config = dict(
    weight_standardization=False,
    residual_init='none',
    beta2=0.99,
)
Rows from block 9 of a small audio embedding model, named by matrix and row number. Rows with one number belong to one channel. Each number is 500 + 50 x the weight over its row's rms, rounded and kept within 0 to 999. All counts start at 0. Numbers have three digits each. After the name is the row's rms in percent of the matrix's.
After each channel's rows are labels from the 100 clips, of 14976, where the channel reaches its highest value: "top examples" is what is common among them. Only what is clearly more common there than usual is listed. The data: read English sentences (LibriTTS-R).
# convs0: expand pointwise conv (model.blocks.9.convs.0.weight, 480x120x1), inputs 0-119
# convs1: depthwise width-3 conv (model.blocks.9.convs.1.weight, 480x1x3), a 3 kernel
# convs2: project pointwise conv (model.blocks.9.convs.2.weight, 120x480x1, transposed), outputs 0-119

convs0.109 057:483483523562547439485457558486540560468507555591480594498494501436504611577514529537431536530457598457505547517509460506406548541472530471420506553491534557455435569599462446487546477507502514480421396601556578463482489474476528559487529433545502508483502482492528395486510526580481520597548550479489520503587494543499526506614490629602505478466587490509447492
convs1.109 023:458519427
convs2.109 060:421580442513475450503506496578496541525465532465547493500502568527575537565627441611471522527493443440533554540495499516499531539453564529487538505402463615507439536480423464501472498477478488505396369513559604509490529443441483404552433390448534503479518487530586540473552512481440436564507422461470463538495534588464558494527490451544541491488583470468551489
top examples: voice: female

convs0.173 098:538516512454482514535573478424445467557512458522456463447545525594485418494464496498505486557478603511518589477463476544472541502514398436523492539482443558564514502654463394487582519459456463526498467581501529412529535529460521512470503450515451444547429474452496432539492428447482449455474506520536490462457460445504479559456450417501458532466478607542690534
convs1.173 114:531566548
convs2.173 080:528407581479554512508488458460505539482541469559500539516508423511588562545449539420467478517436442527494471537524413468428443537436533581488500620572486401486521505459425515482510461532533486431487484444500509499464456481518436422512508557510531532530583518572539539534567565535548408574612475476470450529561526651455559451542518517583528535572457469469420517
top examples: voice: male

convs0.352 089:475522564411497476507497569465507372494515420549404519488499433517481468547465568478528509507441629536523539519509477495482528513461326382423511495504506529491440573568463456547628473506506438545489478552552479431478493558523433408383531495558497499497440501448475491498425449501453472445473552460476495508513503414521447608510493527504511492435494562553531495
convs1.352 057:442438482
convs2.352 054:416557512511517492510450488547544399467500503472481558523472506577459588568550552566523511529438544527617569569539478490506482524453530434442456451502498528475405594551532496505447445516516461507446419411562586504432485493584479443452508423480485520453400432419498460455573367546442455539530527494460543540579558511528487550590519524553500474505531511515587464
top examples: voice: female

convs0.282 079:464566504445582512603513521460509470498470457498473459479505479514456379508523527531513491538481597498527543526505475510499543501470376405430477561508504528496447590560473388524563471500495479508481448529513534399480495513447516480402502460454489490500445458434486450498470461502486453433501547473486469495407485370510484617456480453410405485399492619565604498
convs1.282 088:538544564
convs2.282 104:538424588419578526369500541500488587494509388577399560503499366523526576626409511435632471456570512503449429456480483508493541520545473495530533493544512431510549483409461554481539546482488474509555567459513441462556519501429471560475534538523466500526519551481516469538486555569552570456514557524515499469543476517478464449443508437534451550527482564524482534
top examples: voice: female

convs0.70 218:477548467593491474510505419436443548561454581553574596458542520493418508481553543571451436510468471470531550455454446538437551544544502519545397499533435497567505462530557482533486551454455555429472468552532542557554549454503577582564405460419460454550594462583569445544546549524521464522542498544545457459568462542442578478508459511487417554529528555434513545
convs1.70 189:548545556
convs2.70 164:448579384581425448549468482503524493497471583466558464500489558460488464404568513558430465540438484535557545563525469486446499537460537519437483529393493592504428588578505484526491436524520569464454436502545575578416492466519516427517452427454531513474540430552563537462526498457437461527519462461465488538504528512458551547597493595506567448448543407428451461
top examples: voice: male

convs0.237 067:524490465538459520495535392476511387473510550520532505517461592627520481396496491499440483473495520564520540539534534470552471459464513486416416549394522428479423447516414394477404465536536497506507493529483491471467466495449530562451424517443522495470486475485447399460573527436474556601492478475475589532495527494564459520401532405366464469456469498511528466
convs1.237 138:537558552
convs2.237 088:494432548487549495469536479442413528578477477489520493431567464507541579557508481469514512530461373495497523442417416551436499546519536538518544559482443438576541470474452509517528585429432582454478436472517529566575576416505562534609473487507479468549622512571579566557553594461501483544542444539542440469543466547442526448443453499534500577539510504476525566
top examples: voice: male

convs0.405 147:566443497475445522477536521563569481435572497499480417555445521505563504459423516402469554511525524571466468561560562447575448458442484519518529506444562470426522477550470467457490431559557433580525532492451473453433436586549459422482522580561555560435458518472444557437404500449445553512434498440441551558419555526574434535487552490473567432506462468554496439
convs1.405 098:439458455
convs2.405 081:537528503538438505519491397419564400429561543515517518542473533567514452457510554457517493527396533626560511582593508413535438475429472533456460555498551514466484482540463399468483390578579451473499469454516519487416420570494456412425440486419532558478466441478433489472483453451410512508517518483479593549481545507505478457539558502519527461489474477445454443
top examples: voice: male

convs0.211 105:470529574478539499515477544508517520484461500616476544501495479577448433476540584536561479559407586456571559517509465493449546539478442411443514493532519549485404556540476490552589483508508483510499448585564543384481491494441534610435498461459502500492418505434468425494494429552532474466541590475482522514501508427523446603494502495474430484412514593522648493
convs1.211 122:456444451
convs2.211 091:557441537428532547424550547566545558460522418546417498558443500517501493555390478442571556460611517495452463550533561478535482466447477447604527445511556469448534481469564496479532487517520417537527550457427464432490475533488461588459522530529554550445431549463445466443484467460485601489421545451452520542457547423551427523443548383454476470480472564558548459
top examples: voice: female

convs0.317 092:521466478464412533469546462521504492490554466330478473496492567566546504428486321517473528415555478542418429515509548494530424431493504542533600514423511436506541499508461461453461493508507462531507535468449409459497496531509389314475539551519504497493463577470441525488471510448427524547447428490489521502462502485498461504478508442499541492523423410506463492
convs1.317 104:551549550
convs2.317 072:484476529491587505427512527532470566514444451559488514488517507486475573510488559506544466438555518514394387429485452515431526485577452505497480473502472486520487536474559622477542572476481463474561604346462406494573508467519485638479567568541481488528491601483540516535453565529557546466448602562547476450587464461436513477455491452550468543530504571508507526
top examples: voice: male

convs0.54 107:456519537444502534463460584531540495462517460597467535532466487494494494508503597470537513555411626455582576538534460469499541536458392417411473461464536572459427612521494505540562457536533449526488446562544556409460463538442486542431542468511534536463430494411460457461495483499466501432541606457461528538505534441535454550489528483430453456454546527609581463
convs1.54 111:451458442
convs2.54 070:486432500455453523507586499571531546482518464429468441534465559496667522526508440512425612564490436393553586514508513491506487449433565546464505543478518553523453523457473510450481505497498510553392453600502583467510509489494500556528447489499550507450480539543448522458537604399453492589485397453448460567542570566523458547469520492438538472447457487498583466
top examples: voice: male

convs0.21 063:531487511458447589509603496443503538503533463517426562501493571554503487489473528468471510508523590496498590503504476507500522467504469530530439612463495566511503509632412424452533492502499415521396478605457525392496495559532480558507524469519497497494431502437489425490469499422413496541503546497500518494531495567533466478389499438414409490511449571614640490
convs1.21 037:429457476
convs2.21 076:507448523517481543389400518543533530450596526504388540531458401492608487606464494510588524428522571377450493537558500443440508439479514516499449513467525481462538483418500514363511439566567431496498467527429504467450428549455492588451515511545515534467440527481470487466506474580515505436486483494485482521543527590485476482574544574529468458510509390530474452
top examples: voice: female

convs0.216 091:557451529436485542519529491553497460502569456568392463491498490552539446504437512471526561562458600444517525516506531500490490468474403442498516482417501562511461512595481475473530476507505406575421468605502542387482490556482457545430569508541497493500391474396414505497464410474510489465485474472487535504439501486579410598521497459464520486416493498613626490
convs1.216 137:454447449
convs2.216 079:476486499463465499471462567600558535451485438488461456554438501471529448533487424534534565449606521391447448564561559448485491490436503444558534442539563541441477510535499553505499457546546412564461505522453473431463455535480443591477537516559563555434402565466439498432483424567586551482477520447446486549444553434530448514428550396474461441447481499556525437
top examples: voice: female

convs0.189 075:514437436490386498500564441477530614465497532594596446533469583534570547493472611441378550533508466499453483508520519475523471445486466606534433558450537523483530474577449444457435494523526501526489554456420484527489484510585554486602511587525528529471562569512480503475464629423480539550470525488481500518497520629519520513456538539474545493585462432519490479
convs1.189 092:441461450
convs2.189 100:556408571421511534445425508520526464438583401537378508548467454508515494563426527443585559446536557491457454494529546456541501437518460433557510516575546443447573483451503511479560481544547454581548553513453436424505448575465481558442541577541508535475450520415418463483484448500526566433502524502494542513463521462542416520452557417486419525503415497576551497
top examples: voice: female

convs0.133 193:488528451576482495540530402409428570569452571522531557445556522478435558516542508554440452503483459465499535439440452552440556533559528563524410565540425510576517455541518459525476564441442532439459488537508532529566561466534571536579424469437447442562580516576556428557531528516498458507528483561561444444563447541444559460505446519517445565565504557456564557
convs1.133 153:561542545
convs2.133 162:429577433555435460525494505524532494506431561466589458506481549472497481425584493575436463565443462523564539578504477507478487531415541525428484518431499608510415568577500484551464440504499547485453426502569560560407523461494531431546449436453559503445532444533539531437511516476458471539523471420411498604502591504486541541574482558494547447444567430431464467
top examples: voice: male

convs0.466 088:493541519470538502482478579523517468483489472524486471507488536516467397446519533498525499596433617513586606529517506492504520491472402419445474493462521572479404628587486462540556470516513450535491424580549557435473480540416508557429551436498509510486430439412467495486485424445457506458490565478483532513438507409536450573455504483396416472398535544540560485
convs1.466 070:470474423
convs2.466 121:431588437555455460562469489515531475488452565417570448504498631465478484462594466595440495551440424469581551530490486515430493530472579448431480494403515597472430531565515465556459490481480564465421404492589583554479520455504559480582440414425530500473552477556523512466553498472487433551512462465469499532521527509501555560540511545459558446438554469469500454
top examples: voice: female

convs0.235 108:477540500463510511562509520508494379501549496580425466493478542509502478472448546472533514550429556476558582519514483488489543508462463483501478467434501559537471532549538416535539473518516434546400446628559591434479483553509422461407511432500511502493397393425388488485520430455472449503547486459475466515483508491562427603459501477430425482428510548571623478
convs1.235 227:542550556
convs2.235 149:488503505530482423444511538483433549571442531520538459438565448453523530540534502532507493518463388547478480444415440564450502509538485541524584515444442544568516521459547538551544569430430613449503484484543513594560583429458589501624509499527454443570617530578586547569514582520513486533504501560561460445540444512452554489496432534528517562504528506459485569
top examples: voice: male

convs0.37 080:538485536386526587510558534488496485511534390493411492482509560520514498492459514508521545542498573503502579495488488520520508474494426423477465528475488522508486506579477425449527494490486422561434475582467520436498506556425469588485568457557487488510366502377445493507504482452478471534509520498510483487513483471543431549399481495378386499478500584645638506
convs1.37 071:434450473
convs2.37 078:544507503479556592483445469529525514457593486539407578530473462567483385481459533449569509490446617508515525569584524420483496460445466452525406505532513448450525426498513434415514428570569408562522490530445499438435410604470436503369533497514536554472429459442464447465460441512475494415480508474472569529466530508500490490535547461480442456487486460540477452
top examples: voice: female

convs0.63 057:464515585473609462522486566488536485469496491583441509493493549447510496522492525515502553563437636514551573520511465504446577570467461422391499540512534605458418588607453427535535475509506479491443393580579587428475488499473485557453561439568498504486413475419488461491508525538480491556529542471484484502527492438512471562532491615502490482425583539546504495
convs1.63 046:456448447
convs2.63 084:429580484472494482568503522601499522506480494448514457512490553510563528528586449589470546556459487439587615526497514499512539518470562491463499497421495608493465533506425462483473493498498555528394361575537599506478498437452496378525433364442529504463500432491544493459549499433420443557503404446448500549476548572510510512540507499479530474462550461510561487
top examples: voice: female

convs0.229 190:541490473482488548481549493524585521416513486510480454579422512576492466467473514467506502480522528558498457583582544421552464472421455455481487467443586455412471500468459459491515415579580462546558526523490483444415419553500532469479473526491576576419465532474454470421456479481486539460458534418418558581430577462574441559436577431442504420465461549551544422
convs1.229 077:472443441
convs2.229 074:568389542467476507459664487473485597513505477503486443506498486464594623489418496455494518548485468551525603511491466486518488513468475489497496506316508524500527472497556475448520505498500581530492496456475504562492519455473552524561412500464532516476545505502501460477495545375345595516354470489485508529485533569545487510458515493443557473515459475529542478
top examples: voice: male

convs0.433 074:574492393560418523441563387485515606484529544553522544521478546553437513439489569522467481545495595550503546541529536477505501466465363450557400509451512514485470508625515461482540461526522455529522478581513532460468471572489579557518433510448522518481580514545492395474427504451423546473467616471477554531496528467547470545454518444467412463449470579511527472
convs1.433 024:452480431
convs2.433 067:459568466438479495514495599604501494515444461445520415508500534486493543494564477604511511602430490488565574507468476525479555569483477349447565376436510638505444544526542486578522519467463623556490433535563544525493527432461606514548476434461517504479520477516534487484519514478475506456501504457458526534511531403507509587485488511435512469404539551545517485
top examples: voice: female

convs0.241 050:519466451444530518638545503428527443475501451456472425504481525460523470527481497547499538602502559515476552530521503496523503438463366441492545569412524552483460564675548408472608468515512495560412439503488565489473482542459520483471554492497503504481513450435466507479553507475517473500496534467478439502464495424547481612522501535461463473351481554585584478
convs1.241 056:539546563
convs2.241 095:489434581441582496403472559499487566510471411577464582491504409506471519554451528472594477447623505449421400469463535538519540508529513530529555468556484457518517506445473612519562558461466452527578607444498432462579546503471454624500560550544478488526495557500509494527476529587603573456492544530530472467540470545456515438472494452552501535540525563494460521
top examples: voice: female