{"model": "audio embedding model", "dataset": "read English sentences (LibriTTS-R)", "train_examples": 15625, "gain_aug_db": 10, "input": "waveform_16khz", "targets": ["voice"], "num_classes": 2, "embedding_dim": 64, "arch": "mobilenet_v2", "norm": "groupnorm", "activation": "silu", "weight_standardization": false, "channel_attention": "se", "depths": [4, 7, 4], "kernel_size": 3, "wave_channels": 96, "wave_strides": [10, 4, 4], "expansion": 4, "widths": [96, 120, 144], "am_softmax_margin": 0.1, "am_softmax_scale": 16, "init": "lecun_normal", "residual_init": "none", "optimizer": "adamw", "lr": 0.0019, "beta1": 0.9, "beta2": 0.99, "eps": 1e-10, "grad_clip": 1.0, "steps": 15900, "batch_size": 96, "epochs": 97.7, "lr_schedule": "step", "warmup_steps": 470, "weight_decay": 0.4}
Rows from block 10 of a small audio embedding model, named by matrix and row number. Rows with one number belong to one channel. Each number is 128 + 32 x the weight over its row's rms, rounded and kept within 0 to 255. All counts start at 0. Numbers have three digits each. After the name is the row's rms in percent of the matrix's.
After each channel's rows are labels from the 100 clips, of 14976, where the channel reaches its highest value: "strongest on" is what is common among them; "loudest band" is the band of the loudest frequency at the time of the peak. Only what is clearly more common there than usual is listed. The data: read English sentences (LibriTTS-R). In brackets: how many of the 100.
# convs0: expand pointwise conv (model.blocks.10.convs.0.weight, 480x120x1), inputs 0-119
# convs1: depthwise width-3 conv (model.blocks.10.convs.1.weight, 480x1x3), a 3 kernel
# convs2: project pointwise conv (model.blocks.10.convs.2.weight, 120x480x1, transposed), outputs 0-119

convs0.76 058:090155155166176110110099085088089126162099165141152208099151095128130127182163137128164089141113115119180137103102100150095152148156128144108064142166092128168100099125127142153108155104102179081126108118135131182156150076079106137092095111081102098165199101152168115161171164123160109131165139151158118108133105111092171062119102121045042155142152135101113154
convs1.76 119:160161159
convs2.76 083:116149088161112157118103160129120158131161168114115125123122110115095122156137165131152092181096105095194160118121127139135198163142134074062098111063123173125065156119146127149157134121119094142074088193189160119114143155111140095154087048087118121132095124139108114133147163168189089111174131122121105106152115071147097186088125128113142133027153071125162134
strongest on: voice: male (96)
loudest band: 250 to 500 Hz (35)

convs0.391 083:127131162127151134117086170153194112065155134171110161172088059110134138183140160130156121093120173089142111176169101097115152158082117089106161103130186128054088154125086115142156076168167115117130118144153155086078089144132128109069157121144171179079091119127132131084112042161158100116164117080081112166130162157135119131165160140161117079117144138129116087
convs1.391 136:094097097
convs2.391 077:124127105130089079123173135126107208137147124121150030100126138068169140066121128095048120136125096163129125117106130151141109116159138163128209178070133149170116157160141117152164139129128132109143119092137146175136130113147114102118137138138085090146177117132135171143104131052057151096064130139137130106107110129125143105210100134190190141154098091097085152
strongest on: voice: male (85)
loudest band: 250 to 500 Hz (33)

convs0.418 069:137111191101153158121097141174140073122168114130090128122139068126173133213123125085179145058139153089129089146124122142138129137098164139125177081154126099104115126112065160134151111123120109119157160125129134095124134150165068112050182139163119125136055115102109146136100003126154109113154054124132128124101119190138125087156113120189102126155122137139136134
convs1.418 015:132127073
convs2.418 071:101115116136145104191147166144133133124142120081150046115112075107163095083126154075060125165091109132192183150131124109141107112099130138066140140044152124154084183209090120133217114145146133107100119161126147123114113139158094049100137102142128130127150087160135173125138087063051147137103108109112128127076135129131141133113120113131117128105084100087107139
strongest on: voice: female (98)
loudest band: 4000 to 8000 Hz (28)

convs0.444 088:156114095155099145058173055114077210179146149134128173091160165146108180098109134123107122133139118179108128098097159161148123100165157201172099139104074118187145113101130097107126163095094123133143159141094100133169161132157130148125101152114086080171178128139119111163085146076087139103102127157162144095146096157139119097080094088112064163157096184130148157
convs1.444 219:162162156
convs2.444 099:137104083128110140155179101130132123125154142080113116142127139158178153051132078115082194093160103094092097134142161123169045091125127193159159135114133104106160115126088088068097120140141132110120166144082146174121118127213092140138184179202139136115149147124133178113092093071087156155112072128125138143149141173168129092146141171166155117165090137091136110
strongest on: voice: male (94)
loudest band: 250 to 500 Hz (35)

convs0.57 100:142105180092125130099097177194158067099193103131089120150104048132190151222105113098161164119124192121108120156155135106127124118101106093120191151125157103095123130103092105115114098154152118163132123132123134077101100146115068112022189134182150151108066121083113142106109078164147125109112107103106129149125147125143105103152148120149174094143130106134117100
convs1.57 059:094098095
convs2.57 066:141136170088168140142082169125131151136109097163150157150123074109116096131150107137142103102130127134103068122135118129112128157124044108168182072200128113127169091123167147138139143135135159132175102090155178190138137128123169162144066153116142141122204141167204185124076136121163088069143102145132083130100130143109151096176139179212138141147150132115066118
strongest on: voice: female (97)
loudest band: 4000 to 8000 Hz (59)

convs0.431 075:104146100161114123114103109107077148178128151157137181084170167108101132052144159149114069151106124118158160095090092169081190157174161184141090126105073163188118154137137095146130163087086152101119116180166133147171166103119150147109088112088082079173173101150159125166119118100105114122135106165169129092133093193118140108149087138126046164141154146121139164
convs1.431 131:167154158
convs2.431 110:156082117109115164130175055126139115111147113090079108142120171129155159093096067120110166114178108114082113139139172111134087110133177174143122180134133125122147104130032138071066136135138127140126177099076085167143123128164111185150171177156140143122136171140128121126094108061061181141083084122118158141127144166133135079120145069131149115193065143130134117
strongest on: voice: male (87)
loudest band: 250 to 500 Hz (31)

convs0.419 085:129132159138139128123084166151193106067156148172118163173087066106131124168141164126145119098112176100142115184172106094114150155072113089107156114132183114053080151138090109145142069170169118123144125143152152089075087140130121098059153121140171178080090111128129130083105050150154102121158110076080113169131165155134121125172161148152105076121143127120107085
convs1.419 153:094097097
convs2.419 062:120114144108110084111147167143119222124158094123143041109111092073171138098108136093088124142130109160128126131118141140146115114157140167119228151079154157169121167154152151138208128145147118110142116100142151165125113121154121096126134125141088092130171123129139172127116134060073161083079138126124130123114131144124140091222108144195211129154105078104086141
strongest on: voice: male (88)
loudest band: 250 to 500 Hz (34)

convs0.365 084:130125160127143133111087168158194113065159135168109156174086058111136129181136158120155122088121176098137106176170107095119143151082116092110167105132187117055086149126086121142155077169168115121138126142144150085079088148139123107059163127145171179079088118126129130083102045159155103114156116080081114165129162155137117123169163139163114079121139144129112086
convs1.365 136:093098097
convs2.365 081:134111110119098086124166141133119217131155116108132032107120126072184154056105115092048132151138100161134125125114140141147115134153145163111196172047137156162112161162132113133154133137136128120130109103140140171131123105151113089120138129144093097138172119126143171136105132049055154096070133135128133120107123139119131092203108140186188135140085071103083144
strongest on: voice: male (87)
loudest band: 250 to 500 Hz (33)

convs0.457 091:150116096154088160054164070110078193178148158149120169088161165139107155102106130103105107130136110151121144092094156167144139106178157204169087141110077138189143130093142116107152172090089108125116151156098105118175164146138124131121093138109080077166158115124108112159098141084102137113111104159162149086117090142146110111074092069110051165149083186142155157
convs1.457 220:163161156
convs2.457 142:158069128093121136141170119145137121118157101099092098142123131160190158095093088102134190092171100117066094135145153117161067085126141190174160149125141099112170083125090118067087124144145127131132179094076103165129114131201093177127174190182136138114143138125130170116079120074093175132101099115121163149124146175174122077132148128156159120198084143113134112
strongest on: voice: male (91)
loudest band: 250 to 500 Hz (32)

convs0.375 069:130136167092165155116086156171171110092166107145091145147111046121147185202138144121172128088135159084139105169150122118144147148079143104114190097139157122075099158107058135140180090147144100134127133141163159059096108155121113123069160123147145149107072128104108129107095004160147099100159095097104114149108142174146099138154138126179127095116136135150143106
convs1.375 124:161158161
convs2.375 120:113151074186071067112164104103097178159107189151190145089152153091101103075156159132045077148099090189150134113096108152119118119128113166154084170088106109164101127151168070171094137114111169079158144133149147154141149102120158133172097152118108104158208151180179149152138156116127123154117151134148106110134104132120163161117087166108085153135125137080118164
strongest on: voice: female (88)
loudest band: 4000 to 8000 Hz (67)

convs0.43 113:145099174094129136105100178191161076094192105127079128150104059141173137188107121090172173108143187123106104148152144109152117112112113086118191147122162094090130125099088104111135107152150104167154150136116112067106102161119081119037199151181149151105074124062100123106084083171138140095095125106107145144114144119152093115144147109147179096139113116152123102
convs1.43 059:098088104
convs2.43 052:185151098174099150137070078101141152125107161143171171167117165147070123129199116185129116094145127141096059147161165114121117120129106151159120107155130074104163074074110073116093114147147158079166119116114088201113127147113155172183081143087159156115170152209179121116110149150166114132131140139118109153133154132129141116128159197137064115150148125083103091
strongest on: voice: female (98)
loudest band: 4000 to 8000 Hz (51)

convs0.370 083:126117166110128130115088168157195093065153126177106159172088061121156144202130154114155138086127171092132107173169114096130132143087126101110181107130186114057106135134088126139140078168167116122141135135132146090081089146140118100069156137151171179079084116122124138084106046162151111121146103080081128167132164167135119128174162139181150082130140133130124088
convs1.370 123:095099095
convs2.370 082:108121080122083107121152110135120233124142119075115033111112119063161162054099103089052131126133082144130114124112120132137119113139150167119171141021142171154115162121124114126153131146145151135136119112146154171124123117172109125129148158153112113136184142145168168134106120039049148109088122124120140117123124153130133103187114142180189135139116086118120143
strongest on: voice: male (87)
loudest band: 250 to 500 Hz (32)

convs0.95 069:083139166132204109137084124123099134156112136136131110084167088121138049176154155109188113136118131114174113101088095168100153153140118120082103147164099123143094111111072134164151152091088158088119108128154133145156163091061085092081121115106088092175150096137147165175158146144179092122175096163171094093106085127084159067120084123089070159125157111110097171
convs1.95 204:158159163
convs2.95 117:104159090149089128092090140129125131115121165118148134130107109032098119160160157147115083155076102102156152123121093128079183146122126091080102129090138164129072183127160131168153118150146146108103031159190179145108127140093175139167102089098132133124114141161142127123143173155173052105186129117108081109177118100127143189134131178123120126078196082135129132
strongest on: voice: male (96)
loudest band: 250 to 500 Hz (39)

convs0.117 191:111160064191071110129136100106084161174098191128165155094160154102094148086163137160081073154106099111163160111100097158101167154141153163143086137085080161182116150150174124152111146097096168083098109168157159174157160092151153112171078090078096091161177099171173122155151132112123106155152116155158100102174103161096165139147096164130123157116147115093132156
convs1.117 317:162161157
convs2.117 156:178080157084147175095157094163124153131166086115093137131127100182155128145085107103174182081173144160095084125132181130157098074140124146147123110128127080129167075091066153060109141127130096160151187119092103112141127169144123187139168217155135133116138207124123132115092133116102175124090131118131158142117136152158095093109128092131138122198085180160166124
strongest on: voice: male (95)
loudest band: 250 to 500 Hz (34)

convs0.390 100:098143185129152124164103200161182123075115134104130092175083128124137076154159131143159120127122126068146130167169091088108135150090148083077134096156182169074092152146124184142118090168168139081076125172150157131088089121166105122122131115122171174080097103138142163083151078202166106148166104085084108168125168146135136150141172123144162088098134124108120087
convs1.390 154:095096098
convs2.390 127:160103112123095131102136081114160146093146118097124125173094124108162163097114086125117154098133112117096098145164152093137080104103140190171167132139166109079167100126110120096081113163164138137143151076091110184113100119185130177158144163162173175090182148137163178096099128068072148115087091107101125158128161195132164089181178163180190111184114139123120091
strongest on: voice: male (86)
loudest band: 250 to 500 Hz (33)

convs0.477 095:146158080160102139115157104101169189089122158142151158163092143121083171126143141149094094158103128169122139166163118095110146130089076104114117202093165139088094184128083124144159091165163125150139112149142138115089092162095202113198089112099163163089160150159147065089106149129088104097126195091092111164163161129156109187081161115124121088113135159133166091
convs1.477 213:097095096
convs2.477 071:082145100128124092158183107122107164138124142121125129113137211066149137126133138132097134187102037128160155080094103149121148165158172126093145142093098154146083148154087142160132163118118137085056085156178205150161153125087145101180145128130110107165115201155132114167191147148106138182128190168150145116152115099134113132069122054121139149128097134129147143
strongest on: voice: male (86)
loudest band: 4000 to 8000 Hz (34)

convs0.452 082:141097147111163172086148093147085198169143102142104117090164089157160168162109118114156139088166109155094085091091153162146099098168151198146132139132085144171144137078048187103160167093092115108130162082100098131168163132153110143129133151140083081171141155117117112170104124086120150116122111165167150092091092179135120087084094088133094168169094178153133166
convs1.452 092:103095091
convs2.452 055:067103177106133070130054209185141081120143134202145064130122138102191086124109143095081141187130114140157177147143136108183130112104143107135171098105145128117124154159127136146163112139138136134164089114115194102107104148158108044085091104134133133123166032113124153124110097078084146083134142106122164153098148150161114132129137115127074116120106115121085114
strongest on: voice: female (97)
loudest band: 4000 to 8000 Hz (69)

convs0.403 088:130132155137139126117082166148193105067157147168119165173087065103129127170140162122144117094113177105142113181172105094111151156074114090108156108131184114054082152138100113147148071171169119122143127148152154090076087147137120098057153123140171178080090113132130127083104051154156098117156112077080107168131164149135122123173162149156106077122145130119107085
convs1.403 145:095097095
convs2.403 073:107139104145093084116158136134103227142142140095148046095131123064159131060129125107040116145122098161135129119106131157130114122167138177130206171061130160181120170156144139149165137130129139112133113107149149170137129110156118106129143136141082086147172118136150163144119131063066137103090134142139124109118113142109144092221094142182182141136116081091088154
strongest on: voice: male (90)
loudest band: 250 to 500 Hz (34)